config = dict(
    model='masked image model',
    dataset='photos of plants and fungi (iNaturalist)',
    method='mae',
    mask_ratio=0.75,
    encoder_arch='vit',
    encoder_norm_position='pre',
    encoder_qk_norm=False,
    encoder_drop_path=0.05,
    learning_rate=0.0011,
    beta2=0.99,
    eps=1e-06,
    max_steps=14100,
    weight_decay=0.0,
)
Rows from block 7 of the encoder, named by matrix and row number. Rows with one number belong to one neuron. Each number is 50 + 12 x the weight over the matrix's rms, rounded and kept within 0 to 99. All counts start at 0.
# gate: MLP gate (encoder.blocks.7.mlp.gate.weight, 640x320), inputs 0-159
# fc1: MLP up (encoder.blocks.7.mlp.fc1.weight, 640x320), inputs 0-159
# fc2: MLP down (encoder.blocks.7.mlp.fc2.weight, 320x640, transposed), outputs 0-159
gate.16:44 41 25 99 51 59 47 25 44 51 46 51 53 54 82 32 61 67 77 52 51 46 48 00 81 01 87 64 36 86 99 53 89 52 48 59 53 51 00 56 40 53 48 51 07 92 52 52 53 39 50 52 99 78 00 55 52 38 61 70 99 46 47 53 45 47 42 47 00 20 66 64 50 48 47 52 45 52 00 23 68 99 17 58 53 69 56 51 99 53 45 67 33 00 59 82 99 00 54 49 99 61 83 99 52 54 99 31 99 59 40 00 39 99 46 75 99 44 00 51 61 35 61 23 00 06 93 29 50 07 47 35 48 48 00 49 99 62 61 49 38 34 99 53 63 49 58 11 99 32 29 99 57 99 99 99 48 50 06 44
gate.45:50 50 50 50 50 50 50 50 50 50 44 50 50 50 50 50 50 50 50 50 50 50 50 50 50 50 50 50 50 50 50 26 50 50 50 50 50 50 50 50 50 50 55 50 50 50 50 50 50 50 50 50 50 50 50 50 50 50 50 50 50 50 50 50 50 50 50 50 50 50 50 50 50 50 50 50 50 50 50 50 50 50 50 50 50 50 50 50 50 50 50 50 50 50 50 50 50 50 50 50 50 50 50 50 50 50 50 50 50 50 40 50 50 50 50 50 50 50 50 50 50 50 50 50 50 50 50 50 50 50 50 50 50 50 50 50 53 50 50 50 50 50 50 50 50 50 50 50 50 50 50 50 50 50 50 50 50 50 50 50
gate.46:46 50 50 23 50 00 22 49 49 55 48 59 49 48 51 80 80 46 50 47 50 66 40 53 56 51 51 03 47 50 48 51 53 51 49 48 68 38 52 50 52 54 49 50 49 65 51 65 64 46 48 43 50 50 47 00 52 50 50 41 49 49 51 43 50 52 49 49 51 10 50 52 51 54 38 50 52 46 43 52 50 50 52 98 50 36 50 51 49 55 46 00 41 36 51 44 50 50 38 51 58 50 99 51 53 49 46 90 40 69 33 99 47 52 25 50 50 43 50 66 99 54 48 45 50 50 51 50 10 49 49 50 51 99 49 00 58 51 54 41 50 49 50 50 53 50 50 50 50 51 47 49 50 48 49 49 50 58 52 48
gate.69:50 50 50 50 50 50 50 50 50 50 50 50 50 50 50 50 50 50 50 50 50 50 50 50 50 50 50 50 50 50 50 50 50 50 63 50 50 50 50 50 50 50 50 50 50 50 50 50 50 50 50 50 50 50 50 50 50 50 50 50 50 50 50 50 50 50 50 50 50 50 50 45 50 50 50 50 50 50 50 50 50 50 50 50 59 50 50 50 50 50 50 50 50 50 50 50 50 50 50 50 50 50 50 50 50 50 50 50 50 50 50 50 50 50 50 50 50 50 40 50 50 50 50 50 50 50 50 50 50 50 50 50 50 50 50 50 50 50 50 50 50 50 50 50 50 50 50 50 50 50 50 50 50 50 50 50 50 50 50 77
gate.71:04 71 55 53 53 27 53 03 74 49 51 99 49 40 36 00 00 42 55 00 47 99 85 49 31 51 88 31 46 53 41 81 42 46 49 72 36 55 49 99 66 48 26 17 55 18 39 00 00 52 48 99 24 52 30 99 41 52 54 46 57 50 50 41 51 99 56 43 05 42 46 99 51 53 20 48 50 53 99 52 00 84 99 21 44 71 00 90 08 92 51 07 29 58 65 19 54 50 44 50 58 43 36 44 54 30 30 55 52 00 73 66 99 52 41 53 11 11 55 99 55 49 00 63 60 41 23 99 46 53 23 49 34 44 34 65 25 56 49 63 82 00 55 46 34 27 99 64 49 37 26 49 64 99 48 41 67 27 48 67
gate.83:50 50 50 50 50 50 50 56 50 50 50 50 50 50 50 50 50 50 50 50 50 50 50 50 50 50 50 50 50 50 50 50 50 50 50 50 50 50 50 50 50 50 50 50 50 50 50 50 50 50 50 50 50 50 50 50 50 50 50 50 50 50 50 50 50 50 50 50 50 50 50 50 50 50 50 50 50 50 50 50 50 50 50 50 50 50 50 50 50 50 50 50 50 50 50 50 50 50 50 50 50 50 50 50 50 50 50 50 50 50 50 50 50 50 50 86 50 50 50 50 50 50 50 50 50 50 50 50 50 50 50 50 50 50 50 50 50 50 50 50 50 50 50 50 50 50 50 50 50 50 50 50 50 50 50 50 50 50 50 50
gate.97:20 00 42 68 51 44 44 46 42 31 99 00 99 99 00 33 52 40 53 23 99 66 32 45 64 36 00 38 99 99 41 64 45 15 62 55 37 00 55 54 99 53 38 40 34 50 56 00 27 00 69 57 44 30 79 96 86 41 00 05 28 00 20 96 58 33 04 00 31 30 50 99 49 50 00 59 30 55 55 00 53 43 33 99 48 50 99 50 34 00 40 59 58 48 50 99 58 39 99 46 77 50 37 73 00 42 99 50 50 99 23 02 56 31 99 84 99 00 49 98 52 44 32 43 72 29 50 39 67 00 54 48 51 73 00 06 19 99 58 58 00 00 51 82 99 00 05 32 48 00 77 99 79 15 99 99 87 51 57 62
gate.108:50 50 50 50 50 50 50 50 50 50 50 50 50 50 50 50 50 50 50 50 50 50 50 50 50 50 50 50 50 50 50 50 50 50 50 50 50 50 50 50 50 50 50 50 50 50 50 50 50 50 50 50 50 50 50 50 50 50 50 50 50 50 50 50 50 50 50 50 50 50 50 50 50 41 50 50 50 50 50 50 50 50 50 50 50 50 50 50 50 50 50 50 50 50 50 50 50 50 50 50 50 50 50 50 50 50 50 50 50 50 50 50 50 50 50 50 50 50 50 50 50 50 50 50 50 50 47 50 50 50 50 50 50 50 50 50 50 50 50 50 50 50 50 50 50 50 50 50 50 50 50 50 50 50 50 50 50 50 50 50
gate.110:50 50 50 50 50 50 50 50 50 50 50 50 50 50 50 50 50 50 50 50 50 50 50 50 50 50 50 50 50 50 50 50 50 50 50 50 50 50 50 50 50 50 50 50 50 50 50 50 50 50 50 50 50 50 50 50 50 50 50 50 50 50 50 50 50 50 50 99 50 50 50 50 50 50 50 50 50 50 50 50 50 50 50 50 50 50 50 50 50 50 50 50 50 50 50 50 50 50 50 50 50 50 50 50 50 50 50 50 84 50 50 50 50 50 50 50 50 50 50 50 50 50 50 50 50 50 50 50 40 50 50 50 50 50 50 50 50 50 50 50 50 50 50 50 50 50 50 50 50 50 50 50 50 50 50 50 50 50 50 50
gate.117:50 50 50 55 49 51 47 41 47 34 50 51 49 61 50 99 48 49 50 59 50 49 53 42 54 50 61 49 49 50 50 51 50 50 32 49 51 51 50 49 50 51 50 51 49 49 49 52 53 47 52 50 59 58 41 00 40 48 51 51 51 50 49 47 50 46 49 53 49 48 52 53 53 48 48 51 50 51 53 49 58 49 49 76 52 51 48 50 51 52 47 49 48 37 53 47 50 51 50 49 48 51 58 50 54 50 51 54 51 50 50 54 52 56 40 00 36 42 50 48 53 50 49 50 49 52 49 50 00 47 60 14 44 49 49 13 52 49 51 49 49 46 99 52 48 51 50 50 49 67 51 50 49 50 49 52 50 92 50 50
gate.118:50 50 50 50 50 50 50 50 50 50 50 50 50 50 50 50 50 50 50 50 50 50 50 50 50 50 50 50 50 50 50 50 50 50 50 50 50 50 50 50 50 50 50 50 50 50 50 50 50 50 50 50 50 50 50 50 50 50 50 50 50 50 50 50 50 50 50 50 50 50 50 50 50 50 50 50 50 50 50 50 50 50 50 50 50 50 50 50 50 50 50 50 50 50 50 50 50 50 50 50 50 50 50 50 50 50 50 50 50 50 50 50 50 50 50 50 50 50 50 50 50 50 50 50 50 50 50 50 50 50 50 50 50 50 50 50 50 50 50 50 50 50 50 50 50 50 50 50 50 50 50 50 50 50 50 50 50 50 50 50
gate.123:45 65 56 57 24 47 50 00 69 50 49 65 53 56 21 00 50 42 48 36 49 00 39 56 53 47 55 00 69 42 41 99 50 47 54 44 57 00 52 49 52 57 52 50 87 18 56 90 46 99 75 44 08 44 90 53 47 49 00 53 00 51 34 42 50 53 93 00 62 00 53 58 00 80 50 49 23 49 08 53 56 29 99 69 14 27 99 58 45 48 44 00 51 40 40 42 57 51 00 51 99 23 45 66 00 48 56 99 49 88 99 68 51 51 00 99 48 00 60 55 99 32 75 48 43 50 10 46 71 31 52 48 77 50 65 50 00 56 55 43 48 50 99 58 47 56 00 50 48 67 45 41 99 20 49 34 99 63 61 41
gate.127:49 50 50 47 50 50 49 50 51 50 50 50 50 50 50 00 49 50 49 50 49 56 48 50 49 50 49 50 51 50 50 50 50 49 50 50 50 49 50 50 52 50 50 50 50 49 50 50 50 50 50 49 50 50 50 74 56 50 50 50 50 50 50 51 50 51 50 49 50 50 50 50 50 50 50 50 50 50 50 50 50 50 50 00 50 49 50 50 50 49 51 50 50 50 49 51 50 50 50 50 50 50 51 49 50 50 50 48 50 50 50 53 50 49 50 60 50 52 50 50 49 50 51 50 50 50 50 51 84 50 37 50 50 50 49 60 49 50 50 50 50 50 00 50 50 50 50 51 50 48 50 50 48 50 51 50 50 50 50 50
gate.129:50 50 50 50 50 50 50 50 50 50 50 50 50 50 50 50 50 50 50 50 50 50 50 50 50 50 50 50 50 50 50 50 50 50 50 50 50 36 50 50 50 50 50 50 50 50 50 50 50 50 50 50 50 50 50 50 50 50 50 50 50 50 50 50 50 50 50 50 50 50 50 50 50 94 50 50 50 50 50 50 50 50 50 50 50 50 50 50 50 50 50 41 50 50 50 50 50 50 50 50 50 50 50 50 50 50 50 50 50 50 50 50 50 50 50 50 50 50 50 50 50 50 50 50 50 50 50 50 50 50 50 46 50 50 50 50 50 50 50 50 50 50 50 50 50 50 50 50 50 50 50 50 50 50 50 50 50 50 50 50
fc1.16:31 87 33 89 47 56 53 22 50 44 18 57 60 47 99 81 27 53 59 49 48 43 57 00 61 72 50 53 21 47 43 59 98 52 02 99 50 99 49 31 00 50 49 95 51 48 99 99 45 46 44 48 51 49 00 00 49 49 20 57 44 31 00 80 36 34 43 50 06 49 99 36 14 29 46 49 51 55 71 32 62 99 30 48 24 60 46 61 60 26 49 47 55 54 43 54 52 37 33 50 45 52 82 57 99 50 73 33 62 39 82 07 00 72 00 47 61 52 07 61 50 45 46 50 39 13 03 99 70 00 00 00 61 58 58 41 72 41 48 07 00 48 95 92 51 54 31 48 60 44 48 58 99 57 75 61 43 30 35 66
fc1.45:50 50 50 50 50 50 50 50 50 50 50 50 50 50 50 50 50 50 26 50 50 50 50 50 50 50 50 50 50 50 50 50 50 50 50 50 50 50 50 50 50 50 50 50 50 50 50 50 50 50 50 50 50 50 50 50 50 50 50 50 50 50 66 50 50 50 50 50 50 50 50 50 50 50 50 50 50 50 50 50 50 50 50 84 50 50 50 50 50 50 50 50 50 50 50 50 50 50 50 50 50 50 50 50 50 50 50 50 50 50 50 50 50 50 50 50 50 50 50 50 50 50 50 50 50 50 50 50 50 50 50 50 50 50 50 50 50 50 50 50 50 50 50 50 50 50 50 50 50 50 50 50 50 50 50 50 50 50 50 50
fc1.46:50 51 51 47 52 51 60 50 46 39 48 00 51 46 50 75 50 58 50 49 49 47 51 51 58 29 48 56 51 49 55 16 50 50 51 93 46 80 52 48 50 62 44 50 51 48 74 27 46 52 53 64 44 99 64 51 49 54 52 54 75 51 51 48 46 47 49 82 51 67 52 00 49 00 94 53 52 49 52 51 47 47 49 43 85 66 50 51 59 32 50 50 53 99 53 49 61 50 51 50 56 50 47 50 50 49 49 50 60 51 60 31 51 51 51 46 49 53 00 00 51 50 57 58 50 54 51 44 60 55 14 99 49 48 50 50 51 36 51 53 50 59 54 63 42 51 51 88 50 58 60 49 51 52 50 50 53 38 51 53
fc1.69:50 50 50 50 50 50 50 50 50 50 50 59 50 50 50 50 50 50 50 50 50 50 50 50 50 50 50 50 50 50 50 50 50 50 50 50 50 50 50 50 50 56 50 50 50 50 50 50 50 50 50 50 50 50 50 50 50 50 50 50 50 50 50 50 50 50 50 50 50 50 50 50 50 50 50 50 50 50 50 50 50 50 50 50 50 50 50 50 50 50 50 50 50 50 50 50 50 50 50 50 50 50 50 50 50 50 50 50 50 50 50 50 50 50 50 50 50 50 50 50 50 50 50 50 50 50 50 50 50 50 50 50 50 50 50 50 50 50 50 50 50 50 50 49 50 50 50 50 13 50 50 50 50 50 50 50 50 50 50 50
fc1.71:45 99 58 64 50 74 88 35 99 54 77 52 83 30 83 51 34 53 27 99 93 64 57 50 47 44 28 59 19 55 80 99 38 99 00 57 00 65 51 99 32 99 37 34 74 41 41 63 49 89 65 63 50 44 50 28 45 53 77 51 59 45 27 00 44 59 53 74 61 77 48 00 27 40 05 07 80 55 99 57 00 00 48 00 50 74 49 66 46 73 46 00 48 95 62 44 00 51 22 33 39 46 73 51 99 84 37 43 58 00 99 00 53 28 43 53 55 99 49 18 55 55 15 76 55 71 00 99 32 08 00 35 78 75 99 68 48 94 53 27 32 56 62 55 00 50 48 72 47 50 51 46 64 99 46 00 90 00 50 99
fc1.83:50 50 50 50 50 50 50 50 50 50 50 50 50 50 50 50 50 50 50 50 50 50 50 50 50 50 50 50 50 50 50 50 50 50 50 50 50 50 50 50 50 50 50 50 50 50 50 50 50 50 50 50 50 50 50 50 50 50 50 50 50 50 50 50 50 50 50 50 50 50 50 50 50 50 50 50 50 50 50 50 50 50 50 50 50 50 50 50 50 50 50 50 50 50 50 50 50 50 50 50 50 50 50 50 50 50 50 50 50 50 50 50 50 50 50 50 50 50 50 50 50 50 50 50 50 50 50 50 50 50 50 50 50 50 50 50 50 50 50 50 58 50 50 50 50 50 50 50 50 50 50 50 50 50 50 50 50 50 50 50
fc1.97:43 68 73 57 51 52 34 57 94 00 51 58 49 60 00 00 05 50 60 36 80 85 99 46 07 00 62 57 52 59 40 99 52 00 80 52 17 46 00 20 52 51 51 25 50 75 36 48 00 00 52 51 00 50 30 48 54 52 50 00 07 43 14 34 64 05 52 00 49 99 50 99 50 74 46 48 06 50 67 52 22 99 99 89 40 65 59 32 99 00 51 00 00 37 43 43 99 12 52 39 62 40 19 56 74 42 45 34 83 80 99 49 84 46 49 52 66 00 30 95 69 45 00 40 38 00 50 99 00 30 44 00 64 22 00 00 11 45 99 33 62 40 55 70 34 08 99 50 76 51 53 51 62 70 55 50 50 56 55 51
fc1.108:50 50 50 50 50 50 50 50 50 50 50 50 50 50 50 50 50 50 50 50 50 50 50 50 50 50 50 50 50 50 50 50 50 50 50 50 50 50 50 50 50 50 50 50 50 50 50 50 50 50 50 50 50 50 50 50 50 50 50 50 50 50 50 50 50 50 50 50 50 50 50 50 50 50 50 50 50 50 50 50 50 44 50 39 50 50 50 50 50 50 50 50 50 50 50 50 50 50 50 50 50 50 50 50 50 50 50 50 50 50 50 50 50 50 50 50 50 50 50 50 50 50 50 50 50 50 50 50 50 50 50 50 50 50 50 50 50 50 50 50 50 50 50 50 50 50 50 50 50 50 50 50 50 50 50 50 50 50 50 50
fc1.110:50 50 50 50 50 50 50 50 50 50 50 50 50 50 50 50 50 50 50 50 50 50 50 50 50 50 50 50 50 50 50 02 50 50 50 50 50 50 50 50 50 50 50 50 50 50 50 50 50 50 50 50 50 50 50 50 50 50 50 50 50 50 50 50 50 50 50 50 50 50 50 50 50 50 50 50 50 50 50 26 50 50 50 50 50 50 50 50 50 50 50 50 50 50 50 50 50 50 50 50 50 50 50 50 50 50 50 50 15 50 50 50 50 50 50 50 50 50 50 50 50 50 50 50 50 50 50 50 50 50 50 50 50 50 50 50 50 50 50 50 50 50 50 50 50 50 50 50 50 50 50 50 50 50 50 50 50 50 50 50
fc1.117:50 51 49 60 47 52 45 10 49 48 51 62 48 56 51 43 49 49 56 46 48 48 22 47 54 49 55 50 49 50 47 99 51 49 29 52 56 48 50 35 49 51 51 49 49 49 50 51 52 46 48 50 63 52 41 74 41 49 49 51 52 52 49 41 64 49 51 37 48 49 51 99 50 50 48 48 50 51 50 42 82 45 49 51 50 48 45 48 53 54 49 09 51 43 51 48 49 52 09 49 30 50 61 50 74 50 50 52 51 52 33 95 52 51 54 00 21 15 51 50 50 51 89 52 47 52 50 49 37 45 71 00 50 50 48 47 33 49 51 51 47 47 52 35 50 51 51 29 50 50 45 61 52 50 49 49 50 51 51 53
fc1.118:50 50 50 50 50 50 50 50 50 50 50 50 50 50 50 50 50 50 50 50 50 50 50 50 50 50 50 50 50 50 50 50 50 50 50 50 50 50 50 50 50 50 50 50 50 50 50 50 50 50 50 50 50 50 50 50 50 50 50 50 50 50 50 50 50 50 50 50 50 50 50 50 50 50 50 50 50 50 50 50 50 50 50 50 50 50 50 50 50 50 50 50 50 50 50 50 50 50 50 50 50 50 50 50 50 50 50 50 50 50 50 50 50 50 50 50 50 50 50 50 50 50 50 50 50 50 50 50 50 50 50 50 50 50 50 50 50 50 50 50 50 50 50 50 50 50 50 50 50 50 50 50 50 62 50 50 50 50 50 50
fc1.123:57 37 46 57 51 01 39 99 35 48 51 45 48 01 51 99 44 99 52 99 55 53 58 35 00 61 48 99 52 48 57 00 78 54 13 47 00 55 38 84 40 65 17 55 46 50 33 07 59 46 56 00 95 99 00 51 47 59 99 56 99 54 49 00 37 46 52 99 28 83 14 00 49 00 50 20 65 52 53 42 43 52 28 72 26 60 00 13 73 60 52 60 60 61 45 62 00 48 73 52 18 87 67 53 55 55 44 00 46 16 51 37 57 19 45 00 53 98 46 17 47 65 58 49 31 76 99 58 00 55 52 53 50 57 64 49 49 35 49 04 49 65 30 55 48 46 54 99 51 52 38 64 43 61 41 50 51 39 31 56
fc1.127:51 50 50 55 50 50 51 49 50 51 50 80 50 49 50 51 52 49 51 48 50 42 51 50 51 50 50 51 49 50 50 99 50 50 51 50 54 50 50 51 45 50 50 49 49 51 50 49 50 50 50 50 50 49 50 50 38 50 49 50 50 50 50 49 50 49 51 39 51 50 50 99 50 81 49 48 51 50 49 50 64 49 49 50 50 50 51 49 51 50 50 06 50 48 50 50 49 50 05 50 50 49 51 50 50 50 50 52 50 50 44 52 51 50 50 51 51 27 61 50 50 50 43 50 47 49 50 48 50 50 99 43 50 51 50 50 49 99 50 51 51 50 66 50 50 50 50 48 51 51 49 49 56 50 50 50 50 50 50 50
fc1.129:50 50 50 50 50 50 50 50 50 50 50 50 50 50 50 50 50 50 50 50 50 50 50 50 50 50 50 50 50 50 50 50 50 50 50 50 50 50 50 50 50 50 50 50 50 50 50 50 50 50 50 50 50 50 50 50 50 50 50 50 50 50 50 50 74 50 50 50 50 50 50 50 50 50 50 50 50 50 50 50 50 50 50 50 50 50 50 50 50 50 50 50 50 50 50 50 50 50 50 50 50 50 50 50 50 50 50 50 50 50 42 50 50 50 50 50 50 50 50 50 50 50 50 50 50 50 50 50 50 50 50 50 50 50 50 50 50 50 50 50 50 50 50 50 50 50 50 50 50 50 50 50 50 50 50 50 50 50 50 50
fc2.16:25 71 30 51 27 50 49 45 58 49 54 99 49 99 73 51 67 61 38 54 00 74 53 88 54 99 40 27 49 53 27 99 46 49 44 46 47 49 57 52 46 58 47 96 59 39 55 58 59 64 38 81 35 51 96 06 36 50 49 51 00 59 52 60 69 47 50 49 51 18 42 99 37 64 45 46 52 53 66 51 54 00 47 55 46 50 58 52 51 56 90 19 63 53 00 06 00 22 00 50 07 49 65 36 38 51 54 53 24 54 99 52 51 10 49 00 45 27 99 86 39 44 54 51 43 99 50 71 48 46 49 00 69 50 57 45 50 00 51 83 05 27 48 76 92 77 00 54 50 53 46 63 52 00 45 50 60 23 47 57
fc2.45:50 50 50 50 50 50 50 50 50 50 50 50 50 50 50 50 50 50 50 50 50 50 50 50 50 50 50 50 50 50 50 50 50 50 50 50 50 50 50 50 50 50 50 50 50 50 50 50 50 50 50 50 50 50 50 50 50 50 50 50 50 50 50 50 50 50 50 50 50 50 50 50 50 50 50 50 50 50 50 50 50 50 50 50 50 50 50 50 50 50 50 50 50 50 50 50 50 50 50 50 50 50 50 50 50 50 50 50 50 50 50 50 50 50 50 50 50 50 50 50 50 50 50 50 50 50 50 50 50 50 50 50 50 50 50 50 50 50 50 50 50 50 50 50 50 50 50 50 50 50 50 50 50 50 50 50 50 50 50 50
fc2.46:49 53 49 49 51 46 43 42 52 52 50 53 49 48 50 00 50 44 49 11 32 48 50 51 65 50 51 14 50 50 49 57 28 40 53 51 49 45 49 51 54 51 49 50 43 45 52 49 38 49 49 51 50 49 54 72 57 48 50 49 39 42 50 50 51 50 48 20 44 52 48 58 38 49 50 46 53 46 50 50 50 50 50 48 28 50 51 50 34 51 49 48 47 49 30 49 52 46 57 50 56 48 59 50 51 49 52 48 51 50 49 48 60 57 44 99 49 44 56 51 48 51 54 50 56 50 48 50 99 50 49 51 50 51 50 52 52 60 41 50 51 01 51 50 57 52 50 55 33 00 50 52 52 50 52 51 50 50 50 53
fc2.69:50 50 50 50 50 50 50 50 50 50 50 50 50 50 50 50 50 50 50 50 50 50 50 50 50 50 50 50 50 50 50 50 50 50 50 50 50 50 50 50 50 50 50 50 50 50 50 50 50 50 50 50 50 50 50 50 50 50 50 50 50 50 50 50 50 50 50 50 50 50 50 50 50 50 50 50 50 50 50 50 50 50 50 50 50 50 50 50 50 50 50 50 50 50 50 50 50 50 50 50 50 50 50 50 50 50 50 50 50 50 50 50 50 50 50 50 50 50 50 50 50 50 50 50 50 50 50 50 50 50 50 50 50 50 50 50 50 50 50 50 50 50 50 50 50 50 50 50 50 50 50 50 50 50 50 50 50 50 50 50
fc2.71:99 45 56 49 56 51 47 54 64 49 26 00 50 51 00 99 67 43 82 76 49 38 00 46 51 50 32 51 58 54 36 52 77 45 54 00 56 49 54 11 51 49 97 43 49 56 48 54 63 49 41 00 00 52 52 00 50 51 04 47 49 50 47 49 49 46 63 45 62 11 42 55 76 49 83 51 50 50 43 47 99 47 45 88 54 00 68 01 95 57 67 99 99 45 47 55 36 38 30 48 37 54 26 50 46 57 63 99 48 27 45 53 41 00 44 00 50 42 66 52 38 45 51 47 44 54 99 00 00 57 99 52 44 51 75 50 46 48 43 56 48 89 56 91 83 49 00 47 50 72 49 47 19 35 45 51 51 84 51 00
fc2.83:50 50 50 50 50 50 50 50 50 50 50 50 50 50 50 50 50 50 50 50 50 50 50 50 50 50 50 50 50 50 50 50 50 50 50 50 50 50 50 50 50 50 50 50 50 50 50 50 50 50 50 50 50 50 50 30 50 50 50 50 50 50 50 50 50 50 50 50 50 50 50 50 50 50 50 50 50 50 50 50 50 50 50 50 50 50 50 50 50 50 50 50 50 50 50 50 50 50 50 50 50 50 50 50 50 50 50 50 50 50 50 50 50 50 50 50 50 50 50 50 50 50 50 50 50 50 50 50 50 50 50 50 50 50 50 50 50 50 50 50 50 50 50 50 50 50 50 50 50 50 50 50 50 50 50 50 50 50 50 50
fc2.97:36 97 50 50 22 50 03 42 00 49 02 87 07 49 00 00 22 38 99 44 66 53 65 52 51 31 42 49 58 49 39 41 41 50 32 51 00 49 49 56 32 46 63 50 52 37 03 18 51 99 46 58 95 50 89 99 48 51 56 88 44 53 00 53 57 50 74 86 46 00 61 80 47 28 39 42 54 29 99 49 48 82 52 09 00 49 57 52 22 55 44 39 65 50 49 49 99 89 74 58 47 40 00 31 00 47 00 00 45 63 99 99 40 49 00 48 35 00 52 39 75 80 99 83 43 63 18 23 60 07 50 56 50 42 45 99 00 69 46 50 44 43 49 56 51 00 50 99 27 73 51 51 33 47 48 59 00 00 49 67
fc2.108:50 50 50 50 50 50 50 50 50 50 50 50 50 50 50 50 50 50 50 50 50 50 50 50 50 50 50 50 50 50 50 50 50 50 50 50 50 50 50 50 50 50 50 50 50 50 50 50 50 50 50 50 50 50 50 50 50 50 50 50 50 50 50 50 50 50 50 50 50 50 50 50 50 50 50 50 50 50 50 50 50 50 50 50 50 50 50 50 50 50 50 50 50 50 50 50 50 50 50 50 50 50 50 50 50 50 50 50 50 50 50 50 50 50 50 50 50 50 50 50 50 50 50 50 50 50 50 50 50 50 50 50 50 50 50 50 50 50 50 50 50 50 50 50 50 50 50 50 50 50 50 50 50 50 50 50 50 50 50 50
fc2.110:50 50 50 50 50 50 50 50 50 50 50 50 50 50 50 50 50 50 50 50 50 50 50 50 50 50 50 50 50 50 50 50 50 50 50 50 50 50 50 50 50 50 50 50 50 50 50 50 50 50 50 50 50 50 50 50 50 50 50 50 50 50 50 50 50 50 50 50 50 50 50 50 50 50 50 50 50 50 50 50 50 50 50 50 50 50 50 50 50 50 50 50 50 50 50 50 50 50 50 50 50 50 50 50 50 50 50 50 50 50 50 50 50 50 50 19 50 50 50 50 50 50 50 50 50 50 50 50 37 50 50 50 50 50 50 50 50 50 50 50 50 50 50 50 50 50 50 50 50 50 50 50 50 50 50 50 50 50 50 50
fc2.117:46 44 51 35 52 50 52 46 49 48 54 41 49 50 43 55 50 43 51 51 54 51 50 51 35 50 48 49 51 50 49 70 51 53 50 51 59 63 50 50 50 46 52 49 51 50 51 50 50 41 74 51 50 49 45 43 49 50 49 43 66 54 50 55 50 49 50 42 50 61 49 50 64 56 65 55 49 51 37 47 49 51 51 49 49 46 29 50 51 51 53 47 48 78 51 53 49 50 47 50 51 57 51 50 50 50 49 52 18 50 50 44 63 45 59 49 49 51 48 48 50 43 41 50 50 52 19 50 46 52 51 55 47 52 51 47 48 50 44 48 49 53 42 47 50 50 50 50 54 50 52 50 52 50 38 50 48 50 52 49
fc2.118:50 50 50 50 50 50 50 50 50 50 50 50 50 50 50 50 50 50 50 50 50 50 50 50 50 50 50 50 50 50 50 50 50 50 50 50 50 50 50 50 50 50 50 50 50 50 50 50 50 50 50 50 50 50 50 50 50 50 50 50 50 50 50 50 50 50 50 50 50 50 50 50 50 50 50 50 50 50 50 50 50 50 50 50 50 50 50 50 50 50 50 50 50 50 50 50 50 50 50 50 50 50 50 50 50 50 50 50 50 50 50 50 50 50 50 50 50 50 50 50 50 50 50 50 50 50 50 50 50 50 50 50 50 50 50 50 50 50 50 50 50 50 50 50 50 50 50 50 50 50 50 50 50 50 50 50 50 50 50 50
fc2.123:49 50 47 50 50 50 74 49 49 49 52 00 54 41 60 55 57 51 19 45 10 62 00 49 89 51 49 50 44 47 99 48 00 19 99 51 85 50 46 50 50 34 46 48 48 32 55 52 50 68 50 52 49 67 99 49 50 49 80 50 99 52 53 92 43 52 47 00 51 62 48 23 51 45 63 55 49 39 18 52 21 51 14 47 65 44 10 41 30 51 52 99 51 99 14 43 55 45 54 55 58 55 51 50 99 49 48 76 52 70 23 22 55 36 59 99 45 88 53 17 31 18 74 70 49 49 48 00 84 72 51 99 58 33 51 41 99 51 50 90 53 49 00 48 52 49 49 50 51 53 50 49 48 55 51 50 48 54 50 52
fc2.127:50 50 50 53 50 51 50 51 51 49 50 50 50 50 52 48 50 53 50 50 50 47 50 48 51 50 51 51 50 50 51 50 50 49 50 50 49 50 50 50 49 50 49 50 50 50 49 50 51 51 50 50 50 50 50 51 50 50 50 50 50 50 50 50 50 50 50 50 50 49 50 50 50 50 50 50 50 50 50 50 50 49 50 50 50 51 50 50 50 49 49 51 50 50 49 48 50 50 50 50 50 50 50 50 51 50 50 38 51 50 49 52 50 50 49 51 50 50 51 50 50 50 50 50 50 49 50 50 50 50 50 46 50 48 50 50 50 50 50 52 50 50 58 50 49 50 50 50 50 43 50 50 50 50 50 50 50 50 50 50
fc2.129:50 50 50 50 50 50 50 50 50 50 50 50 50 50 50 47 50 50 50 50 50 50 50 50 50 50 50 50 50 50 50 50 50 50 50 50 50 50 50 50 50 50 50 50 50 50 50 50 50 50 50 50 50 50 50 50 50 50 50 50 50 50 50 50 50 50 50 50 50 50 50 50 50 50 50 50 50 50 50 50 50 50 50 50 50 50 50 50 50 50 50 50 50 50 50 50 50 50 50 50 50 50 50 50 50 50 50 50 50 50 50 50 50 50 50 50 50 50 50 50 50 50 50 50 50 50 50 50 50 50 50 50 53 50 50 50 50 50 50 50 50 50 50 50 50 50 50 50 50 50 50 50 50 50 50 50 50 50 50 50